Weights of a small image classifier: width 256.
Rows from block 3 of a small image classifier, named by matrix and row number. Rows with one number belong to one neuron. Each number is 500 + 50 x the weight over its row's rms, rounded and kept within 0 to 999. All counts start at 0. Numbers have three digits each.
After each neuron's rows are labels from the 100 images, of 14848, where the neuron reaches its highest value: "responds to" is what is common among them. Only what is clearly more common there than usual is listed. The data: capsule endoscopy frames (Kvasir-Capsule). In brackets: how many of the 100, against the usual share in percent.
# fc1: MLP up (model.blocks.3.mlp.fc1.weight, 512x256), inputs 129-171
# fc2: MLP down (model.blocks.3.mlp.fc2.weight, 256x512, transposed), outputs 129-171

fc1.370:445480525512477528355494530520515474478554486471455521479478511487496556548528422487474496479435495489543584516495491548446517501
fc2.370:500505567420584509534455535490520518558561506528619445640538457474416407495552465502514477441490469471581515478434441450480536527
responds to: finding: pylorus (34 vs 3.4)

fc1.451:490481538437458535420479544425454418540513446520516533523499515530479541495508551433512438550524535541564425525557490513482460476
fc2.451:555578523555592517559414413457459486481524541453499538598525512472485424496448513442570533463563460459480549423546552523600528582
responds to: finding: pylorus (34 vs 3.4)

fc1.372:534554466534460400585449588462552439461511567440401507560561463463462552510455581516544499529430417515512517529612493456551531560
fc2.372:499532552558603569410551433561502533495451416500640552557469568591452513458567455439537525382614578482390527450462521596449468424
responds to: finding: blood fresh (28 vs 0.9); finding: pylorus (26 vs 3.4)

fc1.46:569520561494496547478442497550446537577540496445572470543505502543690489515604399419452488479402452520486474506427579520454455546
fc2.46:463541427536511450594518486510562416557517546565448533420436458449434520413504530444571464482436454502502525537485544431501567416
responds to: finding: ileocecal valve (30 vs 8.8)

fc1.352:583552448470666542437489393485441548526511523442523506506478400533495398472461449347481504416534462430384469517556474647530549536
fc2.352:547539543526441479500491594500494473509544551516534494525518508501495500453410503590587564562455480453539440567530491481557423546
responds to: finding: reduced mucosal view (26 vs 6.2)

fc1.462:499556480509575530531491476405445561467592552481489572489476482512455497501474464441485514509614557534578567388551458510550496505
fc2.462:500493581560455496476511516565470445536505483563505470573485569605503537476525532528574454479433455507438500567516515453465507557
responds to: finding: reduced mucosal view (27 vs 6.2)

fc1.29:482459502491452558390539546495502527429476535440544559548421503601525457503466520566546480488542512443501500498485466439535478522
fc2.29:444531512483415445494514510546536478595425612572442480442408431520471493506519514496498419537486441507571529573581504460562539441
responds to: finding: ileocecal valve (28 vs 8.8)

fc1.457:577511529435521528478490550547608524574500502578433456500504460500456418504504579545503473413485547483506622495565479468511589427
fc2.457:465503535548534495495631414466504466481468597540497572398471503527454586495519406543487590431440439431442468482465562483513410537
responds to: finding: ileocecal valve (36 vs 8.8)

fc1.91:410522497512459527388450503422482541462535536543534509497469577523481507447368477496583419530559505536497567493516480459540575447
fc2.91:479454524549483410514461574575508497534454420502522473466530470473537424512550554500465561487523541478519473493430464526601353485
responds to: finding: pylorus (30 vs 3.4)

fc1.431:442558546577472544433495517534462551418545568510511546523431436495502448440454451494448461546566564469526467495472519558499488463
fc2.431:546467551522419439535446548500570436529511537444514446521546576478427457557539570606457487462491492568542522525464491505533539440
responds to: finding: pylorus (35 vs 3.4)

fc1.277:441484523443488547455438504522509460425520526545524516527596415533437459468386385531483487511581485492521555424526449546437479456
fc2.277:494570486569593493505511444507480415513582601489514512597461550487545604430475564495538403477432473540471394555526522429549567643
responds to: finding: pylorus (27 vs 3.4)

fc1.478:429474549478516531473571553580482397496546515454566566478488566493461509454518531464543445546429426495570552546495521471482446510
fc2.478:486512503520472488556497441420494556489394516498498479476454541484487457463516490523507482465561565528537513459514452436614563525
responds to: finding: pylorus (33 vs 3.4)

fc1.115:543484528520535473488436466518502487475564489516503541454583483550497459372476431474500473407494479451515592416523474495518531517
fc2.115:475588394518550565508596555491476514476574490524430539413448405461428546511524579509514501436509505476537400549396501501529463482
responds to: finding: pylorus (31 vs 3.4)

fc1.65:526469504392499534499474525517495551482484470464610507560470495586521575495446572418508565491629530526495547585504479548578515521
fc2.65:548512490517513450460476562457555466528505558505527490460422502508519525433558445465572505455414504538561529529512508439467456459
responds to: finding: ileocecal valve (42 vs 8.8)

fc1.364:571451556412473474503481513548528484537503599588588501483459509517537476513546548475510456578411512535495413510603457474455428513
fc2.364:546440490640489516470519397532452547557401531530542480495492490518579554526429461490536652471451467455460539448550445536453535564
responds to: finding: pylorus (27 vs 3.4)

fc1.463:435520509534470509470564534472476492493531473500575496543567600454550480440566537450521458542491487528524518538518535512576482455
fc2.463:551483537492507484507446416476511505608553531538486595543503484471471472522458534512559485464610453472483517369466574493520496588
responds to: finding: pylorus (25 vs 3.4)

fc1.0:531501525452549576498552404466372531413582535478492486469478380474518515525463445392510445445525482479449494561515444561466505489
fc2.0:574541482520467410481464555481488561491542501516529512529518542519545494463426550682451487542348383503473496563515556508565488592
responds to: finding: reduced mucosal view (26 vs 6.2)

fc1.88:475484446507482626423513490528471541495489463494459550412487488509420529564481442517464428517441462497549468546422523522399504477
fc2.88:559567552545511469560513500522555513474561546507577452569529519503426418478528490472529448477533485451578475498524436397553515589
responds to: finding: pylorus (34 vs 3.4)

fc1.22:525480465529524497525444458484369478490553461468600504544494480419571592517504483460564492551436504522486504495516515491405382521
fc2.22:555508464551587501534522449517536433512542394535446494497470543539437508456470563575458529475439427511512475602451572470632492504
responds to: finding: ileocecal valve (67 vs 8.8)

fc1.263:504526554480473429532421545481502436564564529484520526609455502390454482471470457496502530644576544494512412425538470518471441467
fc2.263:463531547522471540521545530609475497549574453540441504512512562605497511472454632472537522469473550565445458516450548503510556558
responds to: finding: foreign body (37 vs 1.6)

fc1.54:456559454479565509516448478501471458495465398440418508514412436500578536548580466500416505499528510534447485541519485454508464559
fc2.54:583508484535492541427538449521526557501487447498475434479507472501442542509459575446459495571495512477494397573548516536505517499
responds to: finding: reduced mucosal view (26 vs 6.2)

fc1.369:544434538453474413483472466590500444482460517594514463491471605552453504534542590459539561474536520478488498567484340516462514463
fc2.369:441541533605508534468516476448428479493446471447525462471574488521568554542564441452477495451535472469391518407485545543427507556
responds to: finding: pylorus (32 vs 3.4)

fc1.271:472524559503476537514580568482571423480421615493511567525545560546466492465565466530607506504377558511470397542436532560523440466
fc2.271:514515527467415462543461480432483507539434408526517428487472545453465476505420543449518492508576433496542568446462467427531540581
responds to: finding: pylorus (28 vs 3.4)

fc1.318:482554520577458553461515525580487438489517500431507537526486447385490486502521515606523432506397530538540482448449595467496412496
fc2.318:571525570462454450532530519517452612541520407573476465507529552518560508507573511503507442523473450509510491467559432510427500493
responds to: finding: reduced mucosal view (55 vs 6.2)

fc1.331:550530498412484512472585534535552433528484531475563431546562508463448543442436517510505601503601484440362587488398517593485458525
fc2.331:466537433561542532509484502559559523607549510558397460500553477580517519456477564407462437536432499515459594495592609500515549392
responds to: finding: ileocecal valve (47 vs 8.8)

fc1.290:439548419472543585520454554588590524451518553467493420590490535483427530433433571523517542490543527492514483565446494433593583489
fc2.290:490471646485533404452571440534528451518477534475490597533432628548537458499455401542544440484559511517420583520563486480423392580
responds to: finding: pylorus (44 vs 3.4); finding: blood fresh (29 vs 0.9)

fc1.285:599461399525546543578494503504490427498502503522494500501479510527489455483453521461515562537505454370438446503483658383543461508
fc2.285:472472587504482458447516460508538514428473606498516541487468555445470549551540470581512493489488549579480486568529496469544510504
responds to: finding: ileocecal valve (28 vs 8.8)

fc1.69:512516503573530435479489451528489568467471487562466522548587500470499497384460418467505485432522486451455555441491495510567534496
fc2.69:493519471490538566552476476486485468534624509492450491460408456439507509534475652500505470438513487500529464533511586482543446480
responds to: finding: pylorus (44 vs 3.4)

fc1.452:448571579516494511465534535435414475445547446495492527523463442516498462438546517476509530515521439446513462454482462510504476474
fc2.452:611521492441596461405561442527590544500510454521568485481440595493478477565509404500457460479469473547493570488535513468477614523
responds to: finding: pylorus (28 vs 3.4)

fc1.82:574515529476503533523518452576489493505505462492543505463509415465568516501466517441494505515694489449541473483457496516487482445
fc2.82:499513536488572475547475476479525500563539582533443533541576583568477527451443488490455561544434542544479456525544527552589460502
responds to: finding: ileocecal valve (45 vs 8.8)

fc1.270:494453570515476453513493473545499465494506484407450452546552459440516496574504448458503499493566509564468449583475448509509507538
fc2.270:491647452438551556570565390537496410516569622431465512532581461470445543427444470466555509441422515522449475497433560483534388565
responds to: finding: ileocecal valve (42 vs 8.8)

fc1.374:398455417508588527501464472425559468500458474590426520444457509490438534454574543563488494571534544512518571538461481551461424503
fc2.374:534582596419497419567485494524540487505503517403568532530533533484546441420527440446640428448445548459476478514551441430466502491
responds to: finding: pylorus (25 vs 3.4)

fc1.429:438479441601479509501508569498594415578604434527507481506542541528508500509489418489543510510502536458474513488519585516413411405
fc2.429:553498517341493461546464490491439543461433475448553522589470470441435395499545456480474525456573502463510463490440475492494535482
responds to: finding: pylorus (47 vs 3.4)

fc1.351:536488459450589556595533442499471434544491524507529483463551415453517518456498529510498577436583485402502472452503453532484502528
fc2.351:572505529444619403536499585523509557551499529526475483535581637591618465478436574550466502575383442512498507539553503541514477516
responds to: finding: reduced mucosal view (26 vs 6.2)

fc1.438:607453414487535427514492422462546449448443425529471558510526504492530535469469517434439585446566494456467439437491358542549598447
fc2.438:450481463522533541540507543449467501516619594458497411504610505564615499483537490541428482450452503560469519513507574561509426593
responds to: finding: pylorus (27 vs 3.4)

fc1.108:411513560493478509467489549538538427493401504444435484429532555485543590587561439532545476620404502468581536499478507486447478541
fc2.108:619484471519501426571507446451479527448463454552562435612536451540445427454578498415439487530636517474562512515508490513599489516
responds to: finding: pylorus (28 vs 3.4)

fc1.454:568532456567453461502498428537500447530496412477582566436449490406499449558489495493613518656498533440511492478452444531483373488
fc2.454:466476423511537514526498494476487492502497501535440501517544534573478514492469533545401583529488435534439528561541531577570383550
responds to: finding: ileocecal valve (75 vs 8.8)

fc1.312:521538389570638498438480465498476432439464509513456567534449503488465448431401574397511457432547487477475446473626484492445509468
fc2.312:550454491520367519549502523360469538516603497484546439513575445569567497531503466531496539527521498507474433538480536581568530518
responds to: finding: reduced mucosal view (30 vs 6.2)

fc1.455:484463492361522359474432525519484477551493434542594485546547486432546452480485446476508550504607492558532458514474433534545567449
fc2.455:502503460571507587562539515525498563560517568497505497579541546607530569449457515511490570501480489537518519524489600448529423523
responds to: finding: ileocecal valve (26 vs 8.8)

fc1.479:445572533462489436461518504550531534437461575456548505569493546530497473418461440584506478539577568507444422507430464605572522456
fc2.479:532543446405411433505447488460437545517461478516543517449394460459468393575492465453491453434556379456565528386519562419484562484
responds to: finding: pylorus (29 vs 3.4)

fc1.310:504466393593517526429471453545590404534519526481540470477498475476525456571541451501516466530444437526482622520543553516515549501
fc2.310:456487568393502440556501543424468579468450416491518548476467490522503488515593539536449580546480611490573470456527424501535530477
responds to: finding: pylorus (42 vs 3.4)

fc1.30:455548594420411453464527543590504479547464593532480590555429575454455505478502450484605514537400518480482588503504556458461450549
fc2.30:520500491439520501591458426449444526479494490506529456553452451458531444542464504487503583500604474484576520423549480545555620492
responds to: finding: pylorus (38 vs 3.4)

fc1.311:507524523377518495431532583501526460454482438492437520545538534493542484567547436465491479585520429505509504581506494476511463524
fc2.311:502553507535480535582480455513440532501595597490583515497523438492581622449565526501548431453457578564466455529592547529478528602
responds to: finding: reduced mucosal view (25 vs 6.2)

fc1.345:478433550493409560445502479578512507454497521526540513541470495541539531520506474567470395475469486431482461455459515565405538580
fc2.345:477571459432476442558473522438549500551441565568357471478459444467508456541516467488427522562496487477540484553531511490529468379
responds to: finding: ileocecal valve (36 vs 8.8)

fc1.9:548438422456463457493514512535559519466469553455489498430554518528413513538559686489612498488520494452557505498551484518521504484
fc2.9:469484593562549527443546507468542435511532486495526560555451484490475488395517409567481501371503441524488560506403558571533542545
responds to: finding: pylorus (34 vs 3.4)

fc1.7:459465519429418530568519446495445563498619503469569472465562461512401454365469527496487487415551499472439486498503467468506502509
fc2.7:531501518551489439412570602494519462414463464601551533498531475544501452610497498570575474568483462532514473519519547504547441491
responds to: finding: reduced mucosal view (33 vs 6.2)

fc1.6:468569451489568483514499458517535434459468513579503525577435465497511445480481433496462503380565628473389541462468451584521434508
fc2.6:494512477550540512524469575580570451465649557469539491572512542562532541446528592464520437531526441537551461586566508495486531600
responds to: finding: pylorus (31 vs 3.4)

fc1.421:565481501405434442443483580463518478521512606570436430529494543493530506440572532514504397550587489531377520577554493445467474521
fc2.421:413545470539546492536504490583491568411450397498551619576509491532435538490578531526500552537566497496590510499553434563546468356
responds to: finding: blood fresh (30 vs 0.9)

fc1.482:435508486492444522572462496462383577499532466480511509520504518514399509498551502449618551485427548550458517448468605461487465410
fc2.482:552502510504553433493459440512452539521571463473553455559469518385490424472432486547496498483531466446512559523456445522589451579
responds to: finding: pylorus (26 vs 3.4)

fc1.409:434552543567520462548482532521510491448466501470535488594480498509486414380417513548449553520596545477445494552411495456544457495
fc2.409:492506461513536441504453432601506485514565515479392514596595490511540607487501477422439444430461417544471513535510542618499466529
responds to: finding: ileocecal valve (44 vs 8.8)

fc1.262:449537547413536518543472492514501535570468590447493470533462533474566511317501552377444559540444476553508486523525545510562468534
fc2.262:453480485548457497501519546615539377466564557508464436495531515522509543535492474441559471461441479519534474512438513474423645515
responds to: finding: ileocecal valve (25 vs 8.8)

fc1.83:545514525431553511551503527580487501434414547471601495422534482516486516421464493531563566389481510468591472452429540499523510536
fc2.83:545465496463583533499498519498535595483473514461454438526597529554562550563467478495494577525555494495490575419525490586448530525
responds to: finding: reduced mucosal view (28 vs 6.2)

fc1.406:486523534489520523475450450558545494464457474513536469483436564540416414495564559565491499460511477498557472559599490567475536519
fc2.406:459478451522410523563496441556514466527508556508463564440449462375491464503501455539445465566496421600480566474466427472385406432
responds to: finding: pylorus (25 vs 3.4)

fc1.498:517470486464514505457538557465471461477560491458553434574536486403484472596498517563488478489493507499527468561374583497536469493
fc2.498:541449498486555473564449485547525615501419477454482505516537491525442501492585446446450487504513448498558496519579404503452487480
responds to: finding: pylorus (30 vs 3.4)

fc1.384:432426525520509440479485479593509408551488524438569467520433488532575461458437478488432491512509505594542613450490446541486432564
fc2.384:557547516394555438602526495460534588468458501502448518453428529490432424484525555526519471540409493491505479505635523435550510406
responds to: finding: reduced mucosal view (26 vs 6.2)

fc1.481:438545473543506486439560501540407520519474454451445505523511464450452576509544424597554424539465561453541438457538579467431482462
fc2.481:559488575455544449534502529529515571477544481536503455502499519442504450472484496479507507450460462493550481422483394517437579474
responds to: finding: pylorus (26 vs 3.4)