{"arch": "resmlp", "parallel_block": false, "weight_decay": 0.06}
Rows from block 3 of a small image classifier, named by matrix and row number. Rows with one number belong to one neuron. Each number is 500 + 40 x the weight over its row's rms, rounded and kept within 0 to 999. All counts start at 0. Numbers have three digits each. After the name is the row's rms in percent of the matrix's.
After each neuron's rows are labels from the 100 images, of 14848, where the neuron reaches its highest value: "strongest on" is what is common among them. Only what is clearly more common there than usual is listed. The data: capsule endoscopy frames (Kvasir-Capsule).
# fc1: MLP up (model.blocks.3.mlp.fc1.weight, 512x256), inputs 43-85
# fc2: MLP down (model.blocks.3.mlp.fc2.weight, 256x512, transposed), outputs 43-85

fc1.46 109:456491568527454536450526508482526473434524479475498425593467444523482520488556483435519546493550504525498474481522525503461523489
fc2.46 110:483527493412518550513440479500486511537471524466479566513481476449525441482481537538474502573522516452451561538486541507517525583
strongest on: finding: ileocecal valve

fc1.484 093:508431457535476520452489502494518527475440469521474429515459554499508430512550526418524566514572502523555425532434508506477501576
fc2.484 087:522501553505545551494548485522535487530532481447515565523540448542490539515463494533447441506480432445519534500547522494520455470
strongest on: finding: reduced mucosal view; finding: ileocecal valve

fc1.363 099:449513553504506488422430449440467537530447548510498517504484419488499521488553516481518579466492498415493519437491447572495470562
fc2.363 096:494508555471538488488524427467490473459498487450455460532465488498535569516457447445417430520511478490542527469507527453499473399
strongest on: finding: reduced mucosal view

fc1.312 083:529500533516509568568420488497486518509449572500533486431474482476549522449515544466559456521528524532509452483506559502445477532
fc2.312 094:501457514498486498471573501554563506505531496456541488560535509516490493510558496539498519480526467509503544509482485473502479494
strongest on: finding: reduced mucosal view

fc1.268 105:558554509470448470479453559473475354523498477518512492420516504523503524455505515536480472563528565441503491504516553474428515448
fc2.268 119:485485508583556539499543480519507533463516516506491435513542514455512486478530538458512483476481455504534525499521426516521498552
strongest on: finding: ileocecal valve

fc1.20 089:547497509493482449461517555528482419475458504469575447516451447497510482536505490430477473504535523542502479596539506589460484544
fc2.20 088:462483502459517618498532450532461513612470495526475524576562544544532510500481537575475489508486501444570594543499466488528514588
strongest on: finding: ileocecal valve

fc1.6 102:452483528521455527461553476541526496437520485569459462484531415494489474441475515532466496492466473571533498535518554423497439549
fc2.6 100:495610463430458490483518507489534517519455483448521499515501584450515500577521463439542535463571529422516521506534574556547520509
strongest on: finding: pylorus

fc1.246 087:454500478493481533447503517511428509492466588476413493517570544400438468490475545524569426497518469486457520574447510519460459552
fc2.246 088:543533557470512505514442453505471480479441498442487443472410436556524577456432439493442531530514510531574531449583478535434455480
strongest on: finding: ileocecal valve

fc1.48 092:508536405451515549534456566490521505450576458527515522463557543467435502482449517522526485462537493519488498475510589523491529483
fc2.48 103:525512570524501507493511407522500538490475510452490454479477521473534562523532458486529505518525524467528511531497454438459415439
strongest on: finding: ileocecal valve

fc1.394 107:517556424557565542569362525507534502482470475554562473456507483537526569538468545441493488526478513487500454583514549504504508515
fc2.394 107:556422578524461465492576521493490507505525521489468436496520479471493460498569524539474513494515433529555524408451453479537471431
strongest on: finding: reduced mucosal view

fc1.116 108:494469443490474497560467420532516525532451457502568479468502554442522535474444463527542531524541557554485433510548490517522528476
fc2.116 107:478427534553566500521467531517503441474581499590525565534435499535463478436519474510510487474522521535495494556443479465459485544
strongest on: finding: ileocecal valve

fc1.273 104:536484517472459439548537468499543469505501545485512424543475489586468547530548532500493504518516563485571453457512440497402483428
fc2.273 120:516531448436521553490466544486491563501441529494534561501500500387463430506509504501513505509468541488473553545454520522520492486
strongest on: finding: ileocecal valve

fc1.185 107:436478462485565500483520490440479541439526489499566490510516567490497497507494501562474472523488407527480504532503521506517538471
fc2.185 105:490475519589478493537474505495505404465502465567470498519465499516508544494534503471460509478514482504509474447548485496476492396
strongest on: finding: pylorus

fc1.498 107:436469485555550474551497515497513467490430438479543445551501503493483506595448474445485537491477489538546489476508430508521561458
fc2.498 106:453459529521436465464443482550498495520502505500537486533505557449504487452499523541493553475526543505471458531504496475506451464
strongest on: finding: pylorus

fc1.104 101:454462461487461493432560485558497523526512532483508473468545481390562520523494543559497440489526434508549563472484476474426434486
fc2.104 102:510585519471457559433481473518463506515530494484505523542512491564532459491534507528488521551531498553555526533583527556522585506
strongest on: finding: ileocecal valve

fc1.262 108:433474512472512495534493437502519496493548509482494417551443524494463514460526532490518460545499461532524493456542524487436525455
fc2.262 099:485585500450444581476482455528506520490546504517558546525515434448524453581514537524480575457555493535489441519434553523519539516
strongest on: finding: ileocecal valve

fc1.54 091:537464480504491543547565516473535530423400507471496519534496536467532506521455454475556545572524465505448516529593402480467494502
fc2.54 094:500540567506638497442481485535535436565552454515483557470465479521498446495527509561451490484452445529549458584491558459514507479
strongest on: finding: reduced mucosal view

fc1.337 102:545500487521550500525473477505492526455527454555499483452478543547483433536492533515557443483449506466496526565572492528541490453
fc2.337 099:499449593505449503452553535474540499502492499454540454538530463457485518454554495490483531492536442529501453448502498511465523427
strongest on: finding: reduced mucosal view

fc1.372 107:492507522487555587464435538504500508573492558448511486387498493522476492482484548509501421462502451494445470459519445463457426444
fc2.372 102:498546475560440453540532478511479476479506511467493474524445526529576541484471458478460453484522551472545528473445562516522562476
strongest on: finding: blood fresh; finding: pylorus

fc1.9 100:432525550467515515485404472500509462540561571429570507492476516463533571517529539540428501514486441485544475499515455528471544505
fc2.9 099:492513491537521552570484480558545429461440460530474435423450449495519481493465485506527464499531538525507477464462463462497551425
strongest on: finding: pylorus

fc1.210 101:434584545499534476462472442478442463565475547521484541419490440445542515521497538515517494577484469500489505481513471476527546520
fc2.210 099:446512458493517550513487596502534462516435475531556497461489498561463485464492484471486412475517579515512388451452512559541498500
strongest on: finding: pylorus

fc1.364 107:468528515496504432493482511526492439559482488498459571519490496454568469459474440525572492483478512509462518456542534524611458483
fc2.364 110:479468526566486576516519500456558553534511532510456500435472522557453440483522543449588506562458487545569474532485498498468541494
strongest on: finding: pylorus

fc1.195 095:496475442529465459478477522564518512552502479498475462522489511444526530465478480498507499527470465468558498444557481509527535458
fc2.195 090:514561503435482559424527502470429490503534528545515521449483476598508508492519517492483526543527504464445461488485458521473452548
strongest on: finding: pylorus

fc1.82 092:476531550468506466568482441514469447554496511478515544480489465506483529577497551514492497488603590486549444489482553497445561447
fc2.82 095:477510512520500553483500618546498512557466519503502589525535467475528517455505428447498576511492536499448547549429456554525428540
strongest on: finding: ileocecal valve

fc1.200 093:489545506439501537511466552407483585562460493426503588405454512530557563501539489435573445485542437545545538516471507494495571481
fc2.200 093:468483477436460479520517541534513500484505421503518573548475466571503463474464578447495500488487497529487471519486566573465523506
strongest on: finding: blood fresh; finding: ileocecal valve

fc1.181 093:450530536544426460492483501465502516481502535466470517534464510500454529499598538526499494525592512428564458555535544516428491526
fc2.181 104:572503450519499538542568530469549464581457557439447520491593486478508500447503480457564533483492509510491570516501539525543508476
strongest on: finding: ileocecal valve

fc1.241 090:525561526469425574565467540455465481446536551497491435433491519500499464517451519418554499480512510416491541470476531525493471519
fc2.241 092:523498511494513484424538472532590514587481493380506505521514561486488538522566477525471506500516505442541498582548475461494481434
strongest on: finding: ileocecal valve; finding: reduced mucosal view

fc1.483 102:582513516485478469488539497444470499488483505505546514565462510518481541501534599481511504489496470520502447525556496528445515460
fc2.483 106:539498437524510538503469499488513500569484559506458491490545465451516425454532489572494472457494553484505553546459486481474504559
strongest on: finding: ileocecal valve

fc1.379 086:519565452496477481407457437477471410480490524499435450470476456548521469484521498534447422447475473504433480490547541487534470510
fc2.379 088:472472517482527497576513532491511559437506548486504549509511473430504578511487546468536528472507480585501455561536478506469490493
strongest on: finding: ileocecal valve

fc1.215 104:520478579480476501504453468500468452472495445501581547496520587510489520501483489484523519589514458510479496520484440505442493510
fc2.215 109:476428473494506497536471524503461470564490459518497469546505521431482482523482536566543520493479582563459516528536491485543499380
strongest on: finding: pylorus

fc1.154 093:514507496473538553473493467450506620482462467458547466530456518530516525545558472530551440488516501554455543480512461478481582497
fc2.154 093:514461503455498434492519498522490501562497418485474524562509507577592461521498555479463579565474456535512453491529485528476453469
strongest on: finding: pylorus

fc1.167 104:553502455478541523459467490524488479439491506541467503535463428494472566490475457520477513456551484539533499561495434494544431542
fc2.167 092:496533544495519457534527498443529546504493484488463446552524629474469443563490542483475528487500527468537492430528544584513520468
strongest on: finding: pylorus

fc1.55 108:538463526454544385526457471534544482446524515463564434487439550575494560541490475409489461519565502535572491491575516517411564442
fc2.55 113:488497487520521557463482520485504546538436548514482541513510484453460455507541446534517506483485501504430466523418536452534502534
strongest on: finding: ileocecal valve

fc1.0 096:471522493545458477495446501449515548527487509538459463542539508508462482517551486425440444555480496483529488527484548472467520568
fc2.0 106:517496497528473507438500474564519462544520488457513604493486550461458511532535491559535508464529475458497559555510486479539502406
strongest on: finding: reduced mucosal view

fc1.21 107:553513492490567461491527503430465487523537525504456494485484497465487483454465473476534626556548522503444586463487426502536450503
fc2.21 104:541523456573426575508543456472551520525521530426489502561489475540498509500470491462502447455472520541568398559499551571529546564
strongest on: finding: ileocecal valve; finding: reduced mucosal view

fc1.29 095:462507611521456545500522493414532443553461540502486509562473493450529565483496486466534532454489506491487467486478496513472560470
fc2.29 093:529484469508391499504421502528447511565566489497503513489506452493470497561551548518523508551498475453558429589496474556459490500
strongest on: finding: ileocecal valve

fc1.107 110:523477428499501560472487541504593507498468586487504545454579482480482559450485571577577425524525441472457539476502490488425518520
fc2.107 094:488547544469528454504475420465439430499494408454468424471422448508570483518506402484432520497458489519532537516572499469474535467
strongest on: finding: ileocecal valve

fc1.127 098:506505508493510528441519532564498545489483524435488507499508504499556522484547481516508502464478456503529517506514478439515522481
fc2.127 092:478540457428447529439539469511503525512506422482543435554468454499516527475469530463510494490470453472544462496592540544494559459
strongest on: finding: pylorus

fc1.121 109:519495489499461577456526460495540550455529463453485568488506450474612495490546546519493481558515470559498506515572491511535544485
fc2.121 105:472483515488442505553506549480450563467564475594441561479513464569457488549498587538432519451545508501527474450481555539498540516
strongest on: finding: pylorus; finding: ileocecal valve

fc1.174 107:473453465498469501492478451536480483525563583496616489491462538499535619484505565586530522476499511519413483504455492461513529527
fc2.174 109:491498529492506513527526530506541434484458475505504475540427451457465457492487478439508453525609492556567499415539485521403499454
strongest on: finding: pylorus

fc1.120 099:493547464555510548474488484494510477449516527550463443491522572440538467507514489475426450516510519485475471553445545573488497515
fc2.120 099:542419488453544455555526535466479486570479467500505504561528510475500578559505462571528493483507477506576491542540490466562493434
strongest on: finding: pylorus

fc1.290 090:552537465423548552457492536435545512573476527564455541463450518491556546537551545523430530509487565513481540462554472481475508535
fc2.290 094:459495486519470575528545456506441485506508505499527526496446490586489457447477440438527491482525435556487413521483489589551544519
strongest on: finding: pylorus; finding: blood fresh

fc1.15 092:420475540481498454485506489520550553484471501459453580462440432453568518524545493638392475532511435504550552480566501470491498492
fc2.15 094:506508502512451494472445503448529453451510501607498483421547475620480468470429586413526479488486559499449510506493555522435502475
strongest on: finding: ileocecal valve

fc1.204 089:504511498508508547477490462488470553491506517526582546585511470481505498474492509524556457432435500470539498498518489517483464610
fc2.204 095:462459521438489503437561481480528477511496504429483467539527552580480461479521522548438556546554506525498472522566532579489430469
strongest on: finding: reduced mucosal view

fc1.374 096:558481523520549520510561479444448535492481498428401535538429460468550534565463572503528458482451470514582501547483490472515492487
fc2.374 091:473480509422476499489544526550482474471473528542506449482506472601451464502504545541498570542494515559498499457486442570502495545
strongest on: finding: pylorus

fc1.159 111:437472512470456572469503480498449500592581534472523480489560511454544582520500498541548465444459509533530559569569447521466502494
fc2.159 097:514465511488453486552473535489481468456494520491469500428432525519438485542490536487480488527508496525513428529462484527531469513
strongest on: finding: pylorus

fc1.92 095:503520430451485432519445457512509561506540528561547517484447534514446452515451551505522494536460538516473496495519490530431516517
fc2.92 101:496453459576509544533502549526468529583466452490547519489526522517479453443514520546585492488472489504430481540451514482577563514
strongest on: finding: ileocecal valve

fc1.226 108:515526524532493543443449466456484540594572590420534545384465449506556519490578481512467415544517536503519491492545495511460520442
fc2.226 104:487518511520490497585509583478497464443538505539494522478479404545509497468439519459536433458501528531524506482477548510515555454
strongest on: finding: pylorus

fc1.142 109:477503507493471452620379572523494506466501431508505513523479511453520520503504508474447521577601581469484502558527472526471516520
fc2.142 097:528461514592446504452595432494544521470516543534523521504506458480503462511517474529555474508477460437599496509515501487573487614
strongest on: finding: reduced mucosal view; finding: ileocecal valve

fc1.156 099:493539480482509518548448519518464467455486567563519496477538484500541567501456464489516541523498441521491584536460471520523490536
fc2.156 104:542477524562526454587510516545483426505472419452484512479495484488470428544499528501471478500449488530536514518552507521497536466
strongest on: finding: pylorus

fc1.233 106:514509533444516478486514426472462502534518517510476472557499523534475535593457542549570470464448545547447518479464535457487592454
fc2.233 104:463429507551479464594443575495474487561444500511542481505455554459453550418516484464474522519566458467530452444525443517478475574
strongest on: finding: pylorus

fc1.237 095:417534567461488545477536488511511474518486568491468558495565515455466508471561434490504512493467514502479528492456512507494488477
fc2.237 089:512499442493490441502415559534408590477485458514491502478464479456465621489514546489482395514511463537515483435510448526531428470
strongest on: finding: reduced mucosal view

fc1.228 100:506537435519464511456523525533572530548503434522504540543546495434543513437486523525531540479464465465485516473441524552471469501
fc2.228 102:433559530555537547526543513403487497584527528504431465492472515516494503501579506487512463505505552537511463530527536466494546479
strongest on: finding: ileocecal valve

fc1.139 097:461463531501447476533475492521520563446462488520500509455512464494496542429450490473463505464510492488536531497452494509536501460
fc2.139 091:535445466491529497461468542513484557460429537546570546512479494451547554446470528422550461534475536545518544500515491476528463526
strongest on: finding: ileocecal valve

fc1.369 106:502498380481571530526480544540479495536449457477489560533470484540516492441515488504484467478527452578499494512507589468541460436
fc2.369 101:515557568499482482542498488553498554470440532468525447473531519495545482529425461502495478471502539470557562484479516485465485466
strongest on: finding: pylorus

fc1.205 106:493564528545444513464494454462530524514517506597423511466500550465463486487504483480520467478458535461550502476552469452584463449
fc2.205 112:517528510506440528524519503485461479584567602532522503478479504519442568463492437488488499521565514483480515491470544532584542558
strongest on: finding: pylorus